A small image classifier, trained from scratch: width 320, held-out accuracy 82%.
Rows from block 4, named by matrix and row number. Rows with one number belong to one neuron. Each number is 500 + 25 x the weight over its row's rms, rounded and kept within 0 to 999. All counts start at 0. Numbers have three digits each.
# gate: MLP gate (model.blocks.4.mlp.gate.weight, 960x320), inputs 0-319
# fc1: MLP up (model.blocks.4.mlp.fc1.weight, 960x320), inputs 0-319
# fc2: MLP down (model.blocks.4.mlp.fc2.weight, 320x960, transposed), outputs 0-319
gate.865:523459487500483537501497522500521512500459536500526535486500500500521466500544505500487500500500500514503547500522500457500479499500499496474433495505500500500535500500500500500462450539490540500548487472520462500507494528511500500497468509510495484500500454533487542500466500501426534511500504471514497543500500475511478500515500503523500480500500514500522500479507526500482566542515500517500500486475500546466566516500463500478500500500537500445478500443527469519538477523537494461546500470501515446490511500488500500541489486533467462478500540500500482564482500522480509500546505527480539487486527568500516500468450507460493500500500510515474503560529506538500499502500488477464567500507500518491500477500510480564510450521501510512500538500513488500473467500524531487500483498555453500500481488492521529500493480496483500500501500483458510458465531488471500493524511489502470438496474500500500523533563485480500548500494449500479500517516532518512490512414
gate.866:454560491500503489489500514448500489519500476520484500518491526470522541524500543482501510542500447500479485494529546530500528487510508513514500514500528551495421540519529500501511500491514490548493500495520477500517522534480513471493516500534500500488484526500470470500451489520491513465500551483500500524533550494500500517479500500500528500500500500497514527477462500469500474474469533541523529529512475492539500454480463462500453476489522508500500500527500507500500478500555500500484522500465449456527500474574494472493541500459450503522483508500447500500475513500500500565517547502462495562489500481512547543485524488497487500500500500468500500513458484513500477512509527500469518502500463460500496445492477500500483500500536541500537500480500553489512525500500491500466512497500500540500473477510500568500510515501500500557537454509458536542476500485500497482473491474459467500489533460554468491500534497456523472500500500475533500544500479500500520523458
gate.867:500461463493493496538500487489500475519500500529514458466469514498483499489500500548525514500547480492461500472500500511500478484500479472531500530465486521527560492481538490540474473513507511500500482495500551521500511460500483488512429528511500465565500500514509449515500489453560440500515500500530521524464464525526506499527447513470511489531500480522517454483500512506512500500500500567501500500490464480535523474503500515450500489500498500510458443481497473556500484500500470518491493500543532500496500500500436516507482484500500492469516500480500483500523518506494540479500489507443518500462478537421500463529517550476522500503540500529500500541524525509490500518500527520500500504500500482516535513539500488463493541479516500513504500500467500500500500500537500509458526446500552478492486451500453529538536500500523500500538500500485436525525453532500500481500444522500531490513502500524500533500500504500521428444525511529468511500500495511528509500521
gate.868:491500518500500405500490500503508488522505546500500473500500480500500500480505500500500500500507499528534489517516500482493500524533500533478525485500524549525500519532500500506507519500462500500500445500476541458508539500500500497467521487479544511500515456466473469524499500531500500511486500484499490536421474473500447450500541500533500466500502496487464500469500467500500507518544500555498469484522475500500478468523500500500500447500500452465500500553536471512522491539467476488485500500531500519500493543492500470513481475500506450550495500478438496510500500532500448473510525535531500500539540500526531498497541509500500526534508448500500500478451567512531481500500505518500550502500446543500500500491500510500500468468483500468500524516513500552544452500500500543500513487555500484500448544508504481500500474511449500489460448500500535478508534559524446549500501507500475463491500500502527520491500500532500539453470500491516526500517500510500543500530
gate.869:500493500497500500541539487454547520500476500526500480468500458526500521522515500560513470500500522500539444541517500524480501471500472528500550500500482500511500500558500466509458503469511549500485437512490500500500508500500500476474500500519500585531500482500500500478500543507500500500501513541500500500513539461500486526488479500453500449482513460500500451500534500500466528515520528476451493500500500500500492500500500489482467466543500573489478530493492525500500524500500500513500540509520518486500548497500485492500500500477514534493500532471500522519459501554484471543524539529511463500482488515415535499500510445500500500494471500531500535549463523496531480462453510481500502548495533500479500483500500563478465480418500524470538500500521500462500500533452500455505500500500500508511503534500534500491500497500547500500500472474500500542527522518500534523500500516458518463493547500479486541499504500494464468500490500543487500500510533445476515500465
gate.870:500472496529546509489500473500479478417500468529551460502437494473500535500500515500551454525525514480503574500532505499530500520455487500500510483486542457505500537459480500524533454495500498566517530539533507500469448467540500500500500434480483463483504504500500500474493532520466483500500491549493500498458500495478533540480539500521521500511485517549489462500500492475500566500470500496481487534480500500522473482500418503500517460499500500500473470500487544502500466488480473557467500500549440500506487525560500497524500500500507466500500500500501500500505500506496500527532489534500498499505500517500495500514522500554500500534482500552537500509465500445518469544520500490544500545521500500487500500508500451532500500471473500468500507547525472500500537449500466500500500500500492500485476500500500500537514577500500522494489476478464500500516481532532500500500500508500500500521496500500500519491542500500500484540524500485500500504500440493551497500491
gate.871:515500500500500500500493500474500473494473524502496455500470452500520506515513492516482546539471556475500499473558500490540514519513539500533500514477488500509546500529529488464491528500500473500535473500500485500511500506521500500533479513494483500500529512519500528511456507460527528500515533446474495488526500500500472548500516463538480500483490500500474463476500500502500520518500531500425497511500544493500447516500501468508548550500490472500500457500489507493493519500504516530500472530505476482500549527451479496500500458459537513532506586469457531500500460500500519510508468478500490510500481467501500500504493500476509472528504500500500490465511516492483545531515498533465513468541529470516449484527517494529500448567445486450481495500500500510500477500469500500531540500500500510459499437500488488488480526540575515500489500536500500495497500560527520521507500454480500522478500459500475500520567456480504500503453540508486509540465451531502481532469
gate.872:500480500454500500500515526515527534472500479547468508464509478500552500487526500531481499453500487444437500500524494531500518542465501554483505489487500469531539500524467500521507501505500500566500498500555540500500475526471480500511475477500545500500500546431490480500530509500483480548470493490500547485532547558479435500481500511520500500500501525531537456468500500460500500500500500470508469482501500500500500472452485483543552523550543500527472471500487534533499472510500500500500533449561500514461488496500547516500439472500523488500513500529464525492509500463500500536500549472500461519487544500544490511500481500513493500522477455500500521528473475500478498511528500487455500478554500469464462483500479489500529502500500500500500500485557500529511500500492501545500500476509485525539541487500500481522500538500520545486500533483489500535475481500500500526475483477502497482500500509544473479500483494500479508488467461548500448473500459500543500500521
gate.873:500484531500500500497468527481500494492510500472500500441492536475533493465528483554500501491500500504555451500500529504433460491539460534500515528500481501497500470491475521500520500500516517500494465500500500454499455541500444500552500491536545494500444514487545476528510506515500531491500466494518500517500477524542512428473500484493542500500500500459470516505545500500503500500518451517444424515471534541463500422500500496481525439478479509486500500494489500489519507500500500500508470454465500500520500500500500500500500500500500471500500517529536476500531500515473500500495500500500482475507500500516500517524500558512510513500504484502500483500522488478500522433520454554506525487570537531474497529516500500500507526500500440500546439516534479476497528480472517488469500531483568521490500483522500500498520500500462477463500543500500449500500500482500523530472546500508471500500500514466477476539528501518486542558478535500539500492500514507492467500518
gate.874:500500480500500500500493517526487524500517500500478500477479532480500495500480447516499504500548502446508497476501500515557500500500462500488535546500500500482500492500481500489500500546502567500534555500468547526536453465536469513500488512480495521500500470501445524510500500506508506500448457495500511510500504530500558500500500526500530505491470500541507475480500504500500500490485533478480484575508514493514515500487529500489487518501481500500561500485500492500500478500500478529471451500500477500508500500500470508510491525500515517500500501510444500486500451530468500525500500542529510464515527500487537550500561450500513506500500501489583456500458528475476500475521495500514532515500500533501535442468500473438452500465500472481500500418517497483493500488500527462500509500500457464503486527453534500515508469474500509464552485499536511523536500587500500463500496500573524457519536500500489473458500500506514503500455500532483500474447474500508474500500
gate.875:500520564500467450485500500500521452531544480500463500500439546454496460500500500533445516500509513500516460513502490465459500482484507519535508520500515507500471525468500489490495500467500498516516500517507495532470551522500500500528502486478500496473500440520474435546500469558531480500500500490562520515561514505504500500490524478500500547500533507500479500500500500470499493470469517556540500500500500539500538514474500520534534500500463471500494500500491466461528485486500453500530500500555521500542490496500507491491528464500500500491560499465500450500503470500500495500485500517512527480500500554531509542500493472497500455443500530539500480483503529500500476484489486500489525490482540483509524447531470521549459500500500500467500465500504500508547493500471506478521462486482524500526499517539518519500518460464520500518419507528493463523515483478485500500500499509500480500452500500485521561486500557550470449502500479453469490512500500500500500504457
gate.876:519500534500500540530500523528488464500500511500500500518519500515482554553481535500500483500452500468512467491525543500491506500502500500500559531500489500514500486511495500467486482537452511503475466540492532468526500500500495501488500500500500500435500500466500449542493521559466500476488485491494547538501468500508530500500500504500500500511500500498495476545473500545498532500500502500483516500500513458500517500529422515500477514486519515500500539494535532495517520491469487471458474478443454480522500477473460476523500567541517500500561489454456498500500500509500556482550425512516476481545500509452476500527500489501510453514500521522500537500522500495500502451500500500500474500500507500495487500479500510449500500488499468441566482520509502465459500497500500481500520516532500500500451500495537491507421458467450525457473525500545471509548500500507500500461500500519500500515467500508449528502460500500500548500500525540540531517500518500488503500500
gate.877:510500527500500521466500561484451519523479455500500508500544480516478488469458470528492476526493550495476500500500500528500553500518500521543505486500529527547532481481467503544508470500448503500533520549507484500521500539546500512538506485550499500486485500500456482500500499504500525467460489497499495500519500510500525521525500500507464491500500460527461521495539528480517509514560530552479520500489500517459473526550466500482500518528494476500508537500519477476544503525500500502505500539500470533503428546483525500500500500500486500500534500506523533451501500511483546471463457538521525509516514480500530510533527500504447481500500443497500467500492527500500540473483493535484500500488500516516487541500515477430517469500486450535462463550500485524494502500508500462445480479490524466443489490504500500468500470548483500488514542475472539532500470499457500501561503513519500500500451524513500471500494500510500471506442509471500500509483500497523471500449
gate.878:500531500500482447500519483500443482509469472508506500536497500540484505500513500487500500505487511500555488576537520500495500537527468500507500468500500500500500515500500436478506500488539500462478477553500454451500538500500484492513482516481518479477511500527501495478443527536485452502528456459493528500500500478486470454500484544500470553500486471524519515541553453527500500500500500500554492500518482500500500508500528500500514500499510499456532549513500500500500530500493500487462473473518494485536491533491500500526490500537508513500531551452500464482530500500500530488443500518454459519471553453500456500500451522500500472500462500500522500514501493500500469552519539456529490500519500500476493500500451471500529489474489461455494507487500500500500477500502464500534500480483562520462500500500477500509485509502500493488500500477480529440452516494552530500467500500472500512531581492500499551549500500474494580512476514484525509500500510529500481500464
fc1.865:472473445543528536526521500470448480481491500471500500500500485530476521468484551527500456457510549500521500548464475500515500477494500513562500519453500495500511500533500500532511500500479453500500500543546546500500536472516500485474520499500512500517533496478499500500469500483500514521483500483500467500500519512478535504455500526500500487491478497476522455483489483500478499511505489500522543526456469500500471440508545548502499500455442480522480500538500560458500538500452500500511500500534500500503500502514480500524489522499487554514473500517469529510510488490464493500532500503549525500517500500500447475533553500511530470500500500500494537448527527520490526516500527500500500500489474478500532527500500500470500500488517490469525480491500506549500488554500500431500485500500532500500498500500521469523500508500525452464500500468566530500500510509467536499500532482476500530450555523516583458500490513505523500456492542500464478477528530438505454499500
fc1.866:507413470500518500500503513481483474483533500488485508500519500500497481500584535573489483449500523470459492484446491500500470520497513492500500476507500500507526528492500500482456478500522495500500505478500500500488531530500543466549476500500500500501500500496473490461526513499516500479477498488526514500484500500500500472514500450500435500503471503527485418475524483528498503497505500500558500432476516530496489524503487493502493463461443533500516500469464484461500523500464511500500500525500515551524535500519520538500472517500520483500524500482537513500495524473500529472500457450500500535495483500500500500488476500541500550492500466500500451511519535508500500500525515500497443542514500535500500550500459460565534483472474468500482528500500500478497500514500457486527500492518518527454531520500509527514483500450501454501481456534530483480509521522537499528560506466500460523442544524500500528482493524490467522488551469500519508451476529481489500500500
fc1.867:519500480478538490538500494486500503500500500500510469460479525495500491473510500554539461500528461506455436459500515500540500500464483494488461501491514513500508477483545500540485528468453512500514467500484519500500522475458485500550500500537514450542522490469500436441484502500500477454522500500533552513513523497531495539500461514500500500500540476552530445477508470500510551527500500550523453500527505500526546477500527528470531539483517500500460500485484500548500485472456488510478500499521542500500500493500469500500470500526483469452514492468502485479468500480500500467456465464451500505496498500500469501507530500492500511475500500506471484537519519509464552491490497538500524504500493487562500544545485461476511500500522520456475500465502545500500525494535521519497532467475551529487500441500500525512500483480475493551540500500514473519500462493500508479505439507500500524477500496500456464497474486500485485499500513553500524476534519530537488483501
fc1.868:558493509490497465479500587484510500500500520540481478549506487544500500500469473504520513500478509500516458547454449488484536517513500514521508500502532501512526500551478506474458506500500500503515508535500500477527459552479500537519500500504500488500500529500500429491492500500534439477475480520551546482500439492474500508524500500500560527503484500455466548500503500527449487520478454500500500504500484500520529460500500538502437491476500488500500521458491562500480500462546500500500470511500538516448500532500500452500513442500500540504463514500500493505483448508457489500472453500500521500521500454549500510521500511500546523508533498542500511522439533500500500511521491532476500533486491472466484515510465472457519530500508500524531514500573511503500506500500500509519472500500500492500550458515500476500500500505470542528500500507500500516500500500500500527500440500451489500461471471481500513500471487509491468500500476500527558500532500500530500500512
fc1.869:500471524506500500469514458500470522500509494513500515500422482439514500514493491517500482485500500547454500500537500490500518523500471516505500510500493500500526500463515518543503485500466504470548514507489511500465452511504578531500500500508482482518507500513500533500474500466477534500522500482500538500552505564462556489519500487460490500461500500495488500537491500529500453490500500521500509546500526480527542500492429532519528482500500500528431467525521500509500486471433533500538500491467479485518500519509500500460500483494500500483567500500527533500500486438500499510442489544500500472471500500500525500507500500465500541501531532486468443500461472500471500500492476510501502500554459538500527490478504490500511500461487480511484545550472500495500500496500500500500527488484500500527500483547500531536437493501475506500523500459458514458464455474536532506527438480543524500500534500500500463483531472516522543500500482454528504530473496521500508472522
fc1.870:484500509500522500449470477528500465500509500467500540514500500500513500509534483501529506500500492536528516560500500528468465478500541500500500504500516520500500500500500493500500500521468543458535500493574500500453536500500514500523527500511473549500500500500500475506513474500516500500458440501465519549540477500476465470500465500446492498500472464500500564493500552469488485465500500524470493500483475504488492531506534487500483556477500496475443500477500500500543524495476472458550475500468500492500526500500552517460500478494478500527528476456477533500498489500522508539487520489543459510480496486500522536500520509500501456469500495440492500500540500519500530500456516500474521500522549469525477500471500584468437523500437500467500490522500547447484500526500505496505471500500500489510486500545447515500500458500544517553522538500546500500489500500452549500500534540458514508538525500554512523518500476473500472481467499500500521506500500513500500493500
fc1.871:497500500516504500516490500517496541448523500500508506473500490470531511490456513480489531500583500521511500535498434521500500481500451500500513533435504479499485545500500475511500500500474443447473424500488484505500500500473500530500506455468513500503472466500500513500523459500523476480518500492500511449536468500522534500456500576468470496511547517530511496553482539500474500500500500500500523500476500507505551525500485486500500500521495513500464534486481504537512476464513500448516534489483505558547500475537516549527500506485519450456500478512500537490479508500500443500500515535518523500500513513494537527488458567511487544513525513476500488500487500515468500500500500506518500495500518542484480500484500500453500523452554500524500478541500500450500500462532472515500500516500463461500520502500500517489486508485439500507500496529535539517500527490514447511522498535500539500487500500558441505500476500494500500500478500500484500500500557540452500473538
fc1.872:489506500554500467536500500467479500451443509446496477483460500487500500519539480500500453503533480514544510531538500500507466481509525500519482438500468500500500500500529494500494430450537567500500462500500485491514500454547508468500521500500500499500523475538500494500481500500457489528500500500474417500500461508527490488500506500500500479500500493499500500482520501528464482527511491500516540515477502500502500496487500500521500500500433500490500510517533518500523496551479448500529457539486516500528482500500500432445536500479498500516542472471500500508485500500518555465533500544500500500518463532455524500500530523500492500453541540500520487536540500501494500455500530508562494523500516533515569522504531502508494548510473467505500453551478557506500524500467497473481521500484516502461500493474473519500500467500465500486500465500510524500528510559489489461542516521489480518519500500457500524500500457500530471500462515500531500531536500519500510500458
fc1.873:469519503530422500500482519500476532498464487473450483500500576475549481504513489500487524500505464481502482500490563514492500478500500521500500488509521500476471500450479526520523500493517533466482500458552500477500467500478474496538500500555544475500522500500578445489525488500564547536516473500500484523500543500515500462500500503461511500500469500475459500504500500510510500500535463523417482501511500500492535451556549479493547486450514502500500511472523500489500531483500535500488500500552500481531500500513470502506485500500500488479513533524517473509499527508462491538500453500500512462500487548493441517500500579500500529500529500457520500529480480524509500461500479525500525500504500487482523500500483500473530534500500481500500500500524472479473518500419503500499503500485559563497500500510546485501519500500500465495500492500452500500455500500467509521500512508500526464527532500447527513500495460500497500540476500500500469500483500518482500540520
fc1.874:505557467468518487481485507517500535491500500499494469500457538474532500497500492500451515500516475500522500502469472524516526502542443471467500516466521479499500500476500543500522500519479537485476524481547513479500494500529490500500489510470500487482519471548477500500500534551444530450509476485500496449469530554507541474500534519515487500500500542500511500500494500500486503500500500534500471487530497491487518500498500510500501500464500500500500483483500500500530476457490508491542513483536560500453495463491451552500518500490543500505496500525498529500500525514490522530535500528500467522505491447500487500561480447508520502502477500514500500522500535500500500454521500500535500500500520581486533491558500534535464474482532500471463575434498500566528500500528464522505465508543454480500500471543512508461518500520447497500500500500504490487518529529500500490457499500523500485455445500481500500500509457500500534513441482519536498512466544524495479500450
fc1.875:568538500492500515480506481489520482500492546500500457478482466499528474482500460526533537488497500500423471534500500500537542521500500531500498483510574500501502500500465500500505448502500440500512500466504500487500507476531501524500494500516500493490448559467500520479500508567515495500500478500500484524467542523500500500511511531537500510500489483495511500516481500500500503524498500531478480499536490485500500470508500500485509500473455533544500535463505478523498500523489540500514541483456536508496500528500474470524494454465500500500515500512471534548456500530514484497462417523500492524479474454443502442481546481500477500500500506468499480472520499478522500500522500500511467479500500497477478500500487516500497489504444517500500500512485500519455541504519541492531500480542500529500472499500518483434523500519500541500534449500500502498556456571510480465500500460479512478498500523490500548479459500500500532500500512578519510526441490507500459497544
fc1.876:512500447474488500469500503480500498502476490523500476499532486500519505523500500500502551500534524500498500500493457495533500506495544497519458500500500518500515504521529488487500523486540489532536511492500493504500519552450526519500487500500543545540490500503500564500457516467483500515490574500446500500493514500500492539467456456416542492476490500500500533446513449473527500526519508516476500500477500484517472495483510494519500500500500480500500456545509500526500467500500500542545553500500515530524478482556560523483502500500437537511461505500508518519445550492527477474480514500459476560450472543541520519469454511542517500481500493554474463480500468544534500504495493547500513483500500500477511528538521440544500527549468527500484500488500523500499521513540483500463469525500500505500541504528469471500500500500524500500484479457488495500547500500487479462478504500500475485479500537500534487462485500521500473471480452509500500488514488491500500485473
fc1.877:500574559500417500445500564500500491500526464521500528562500494486500486500458484478500474460500528460516525500500500543500500466507500522504474528528510538554519521481475490500464500474473504500500500500464500527500527501542458483500471474537500480500470490495500523500500516485500521469511500500500501536494515500518528500534515552525487500500500519517500500500536539487526500561495476512485567510462486500500500500567500518460529530500473499500530540528521500515478497500500535500525487539486465500484488530489515476511492487485500527497500479519471480445525499547454500489483500574541500481462581470519492473500520456508478490539500500462522478491512500521512500473520478509500500461492422473545479500509459470473500500473517450512490463497488500491536469516491524501456500474511500465495530534473522500490483487522483492489521478500484500526500490509500502500471500509507508524517506511515503524490500489511461515500500473446500439459503493516478500500448
fc1.878:537488544447461500497500446514500482490500422523500500509489536521502484500488501480507520448457500541500511500530536494456500481495513526484517482507494479500485500489490471500500500502500500491493499500529468495481504535459446500521486500500500500500500500508501519500425500524483443470486443500500500500500500500500454444496526500500492503500500500547500500514534483500464516479488500465525500556500500467500574531500500433500500532549542500500488498512500500546518532529500535500501483500488506500472513500500536488489471489591489526461470490488491476495500514526457451542500500498459484464502500509537457500519491527497464460535515500500535471581499500500500523500489537500522512486500486500500515500533507517484479442495531500500515521493500525483475537523456500431500465480454530518473527500500533500451492490500500500523521491500537500428491486477497521500477518518504468496520561500500531534500502502502500527551468500461505500520500517527500469500537
fc2.865:500465454500483500468500500433512500500450521500478500575500472500511505492489484509511500499504482482500500506500500500532500500419539541499450461466473500500505472500524512467526540500431506519497472479500507524480500475491500518477518518527493524520527474441530484506500512478500500480462500523500500467500500508492500491426480488500511500500522447533529500534531500489483530514500457500519496500487547524507511500517478507488500486513459500529527500484500500530500500500505548559519459546500481570500500514475431475477500500516447531500500500525473454500500526511509489500475496500518456493529500500451500461461521500500521500471491500500523500500485520467500500530500491509489561500474500531500534500442491500500464548529500500518479487521520500469532539500500487512500500500474478464537477474500483500479549501522472500482547479531500517500489500547500459500542493500479491460549488531590452500482500525532530478500500524500513500500552500541500500500464
fc2.866:500500518519541500455507500516512518554544494524501552527500534500500524500458500474490448522500562500520500500531509500537505524466500457500479469500500491500516495527500500538527530472492477536534514500502500500500485494500457500474472496524467479495512484500500542479481500491485473513540550517500500535500500512500453464500500459500502500500500500500510491532500513553500533492500500500500500565523476520494500473481500480500495498453480463497555525507500504470450500478514537485450500500505501512500514488455500500482451500515486508500506500500543500500468480500500500478500529442540525548500500535536524467478461537457477509496513459544496470532493482493494489532465585515476500472533482478534489522516513444481500500517541506464539500514504500500495511513472500498435500504500532486519530515500547458526474500500477500481500540481474458485410473500500560495500500500487516500518468497500449428500470485489481527451521500526500468523516475474504500530500
fc2.867:549533457472500546480527436500465500468500500476526500500490522549481515485500500468521515540540527496539510509540500468544502495479500552508504522500536497485500534542478470502500479500461530500454546479500512500500483514530499513470500459464465506500488500524520490515513517524520528500512543510461511447489500466498490500509472490514479532464500462483500488487532500523509500558500558503469500513520500500500470480511521488500511500508523500522500523524477506493530527473490547501456535450500482500500485513473457486516481533503478500500500543512500494500467526490519467494500492500483518488549508468478533500502495559559468500508500534488503500472453463488503500500458528487545506475500542512481529548526540527494459500500531517475500462473524523500489469477515480435459500500500530465537484477511544517428500511453493497478548536479472500497489500471500454448531492500485499548500500518500488488482481500500485500451455506504500476514498484559500539512491
fc2.868:500523500544497492500520500493500506492500500455500530500517452469473524500514434482500484478501476475500522464475500496523514485535494512500466489482500500500500500519500543496513428529514500518500520463500500500477522485525500500522518500497440500500556500494500518524525500496497482500522535477519552542488509494460500500534548500502500500508536498558500500500476500497512500500471438527469441462492543503523500524500500548500539476492500523544489500501510500500500462521500500500545522484503533532500500548515528534500511488500500522503493500500545458500504450518523500485515500431460502483475519476480500484515533479466514543500500500500500455505544544481478500483454463505461500500500516500505522483488467500540492500500450500492524505513485467502472517500540515485519527551558469488500460453500476500500518500500488492442522481506462525500500500520419500500472520520557559557536500492554517500523500500525463492490542493532473500553485460500482444486490
fc2.869:500520544544500460475511500532497500500545465477500468500500500518526479500482526471500500472481480522487499506489491442482500500534500521471472513463500499520466500500529500500507458500467554422520471497500533500507479527500525476516497489500480500545500501485528514487456520485487500516486504526539543477510534539515509500471500500500475485500539500465524500501479509520473456496486487484492509482491506491523518522512424500500514500524520500500487440511553497495500538554500513505547457500500500513512500513500480523535500472452484500493500522500461494501535545530528458535451500534455559485500454528494472500500478500520458454481510493475449518500500500500500525455477533482515529445510501545500523500512470486507543451463559470500454460500459518466500469542546453516500500500500454500539532510506512553500475472500510500505548456448497506485489519500528470500475477500500536500516500450534483479483500488515528500521514500509500530500500500504526496537490
fc2.870:530500500478475487470517500500522451523500500518537516500495500452500500476488500533500500500500509500522503481511521539519480500500500478500453518495529461522471496493544500500531479451500475530500524479512509460531496548477522543541500545457531515518484474464510541478556550500500500500511517468474562500500551520545500462500531524500500511480444500500513513497484525423500500476489533500466500475514500511504467519500495558514501500500538500462500536538496496530500494473488528500500500510507500500454493505451449469500469500500453491500500493471470531500532483525478460540500487480520511494478489562541483500500518555490499500496450531489456500466500500493480500488478485525462444480510485531521500463500500528500446534540480500500543500464508493478484545477547463532476512522526488518515526497474500483514500491535475500487517541498464522551504517500500478500517538479500455500465483500518522545500478469500500500518469537442477518498526484500445500475500
fc2.871:469525505532478537500500500516521469521488485529500500476454482510556553500500468469509506508500488449500531517506545517481484506493500500507500470472477500500500500473547532456515477455538498453540489478475490500500483500500508484518541461526500546471500500500488541519473529500500529474577515489500500476477454476472513524446533524525475519474500500582483431522500477514468475472544532500517484538500500524488497500470536508520489513515520458490460500562493544455477496500482489516549500487500462518500534500473477500478480482513500463515474522500523500537513510527500530500500500500473500500471500500469500551500473518488457525497538517463484500470500500460480506508529500546529529518500500500518500507516500500500519500502481503496545500514532521509528537500491500471453552470475484500490460442439437500521554532513540528478501526480500482500543500500478512464540479500488500460506500500507483495500524514556500478500465507500483485500500462498500500477500
fc2.872:500500500500531471496507489475500500485500510528475430528500525485500500455498493561500500500516500500500474525500507500478475496454486540496542500500500523539538480466495501500500437474500478500500528480500500473468500500461546480472519503482465476500501527525500500489500500511500500500509438500506563539500445529477500452506504490465544500533492500487486499508500550536469500537480500485500493511477467474500516476529507533558478500500500500500500508477500465463462500542500505487500529510453500485500500504482465457483484500492500529533544500479482500520524500515500534500528500500475450441533510500500500532510515500490464500491478491518500500500500489500513533497491500500500524500467589500538500500535457535515487543524500505500500467547498456500485500498544519481500548485500476477491496557570500500482507487491541500508480542497500457503500473500494473442474460417503456506531524500500500439485550530514514500500544494500460542468456534469500482471500
fc2.873:521479500500465500487495500524514500450443494552466514500500500418500500496507447500500507480517500459500511527524469500500465487493472455475450531550520464496500541493488500528520516512500548542482518489516500489500461510500482535460552527455520500524553486500500538488481500475489536507479500519417500513491484508517500500530540474500500519519514477526500493529482447478500500517520470471534497511500434535505475549507500476489500500554455500500476500463444532488500494500509585500516579456483500482507500468510510465522484500523466547463515458500473513495508534533500497500500553512481500490496500500493500523500529513504465536500509512484500480500503537535503509537487500477463514534521481450517496498512500500472502518521500522500500524500500475530469457541509500510549471467500500479452513500532493535519500518514475529496496515500518550493547500523500520480500461500482530500494500513455531500524472500484500472500500495518461520525498501500496456500519
fc2.874:468525451515500500510508500512514500541481511493550500521500477500500500508465500503450524470500532474530496450528500500479500475489471500506487500521524485475500543500462490544500518450548485500477518500531502500470538496500520500463472497508500485500500500500523500456483500462492467530500500500518451534524554500551463500499500484474500554473460523500467516507500516500500462500500519500500520441483500500498488500500500494454571510500487500518500500536521500500537511469500521500513525453477476476499484479484479508500511500500530506493478409500500500500495500474535515475534500500500522553500500478506564487500514500492550463507500535479500500489493485504500500500508455528511500500449474500501492500454500474500500551488516500500476481500534500558509504572484538550525530471487500500471475513532550500466474489465458463530479534516542500497540500503544528444545550500466552479460500500460500489500531534500480484494500533514500457471433500499470519500500
fc2.875:541500500476500500495456475512532495533500500541533554508571515500500500518524500500500500491559485490507584500500483500500500500520493496507484473500500534500500500463500520491450483500526467500508500500500500500448500440525511482495500486427500558506498500500500500478551500469477500500539558490491500500507500517500484456494500500526500479500540515411500500468527512500500431491483513518531483526500523530500500486500533500500514500548500459561470529489464528529452481492500493500500500500507497500482500500536533485450504532489490500492479534502503593507507461471494566487492481500524545519500444500534500513500500500500503500508500482500500503485500449532500490500466500444521516497482497500527521550458441509485470461508500500500500473505533518500500515500500500462540549504500500488500507500500533518500461477530509500500476487516453515532469500531500465476518520500500451500527452518525500497500444461494500500500500519513500459482465544500511470500476
fc2.876:500507479528517507479466500496504491511543492500531500489471546542513511524477480554417500482469523462462473515523500480500500454460531530470500514474495494530470491528505478500523500458514486521533500515481498484530519464513474488523511479507525497530465492489454504515447514475494509509497474491522491515500480546459495519479536527521465483481493500513500511531500479430540500505514559500470538523514534470510462500510512508503500500504487523470477487549500517468533500554500479514529500523515490518523437500474500501463521516531527487522515500538500517481514476500454476487555524532468536500542514509500518507500526515500524480507518512507456496500493490537500549507489490496511500500435527529500484436488484500486500516474503546469500500464476540511469485446465500500512539500508465500487473500532543462500477518453482470537551440474517483494478524500553490463510488509477547505504473500486535499478488507500508500468515475496500515532513492500489513549449
fc2.877:521496515553500448500550470484548498522518509522500516500492482524500509500500484474479465500500512518454541550500500553500500495516490477476500500500500489500474525547533500506464500542490500459482500458489455500463546500509470500500558500489511527542524478500514465507453537500523486466448457566500518523477515495500500544509537466572500500491471525500488471547519500516473497519494501519471520525500500484500499520500518464480502500517467510520516472478524544487513485497497533500500500505500538510500557503462485455500502486541500460548499500536528474491436485511460478527492473539505507522500534531500500493500484512518500482500473500500472486544468544500515523501443475450511500470500434500499498494516487500520477489493500520523519432498458486468566514447478495545502507474486515500500531500478436500531483500500509474482509500500525500507510539489517525495499467522473500474500557459500466460494500522501500476449496500495477489538491500500491500525488
fc2.878:534530455500471497462500488500529544526524489507500538500432505500500500500510500500539530500540500486546500500500572453480537525500471560504500468487555463542437521462500499500520500500448558518522500500508489444501500504522546500461500489500500500497491532512449500462500502500500474500500443498506500463501536500500500534489526465522500500515528470500530533441500552500500470500520473475471500533478535476508552474456500517500520481501500500507527566469518523485500500467500480522527479468500500523500472500500535520500500479471500488489573492500488514493508500503511542511502500508500540508500500537459486477488520500566477469483499518500532533477500500482501517493454500521447533500472428465500500500500466517500515497489500484484500500500500471528521500495469529493500553500500500417476499469488497456500500529500500488510500548500497500500500540510424500500480500530518500500462457501500500500500524500500500530514512516500517525500500500482500476451473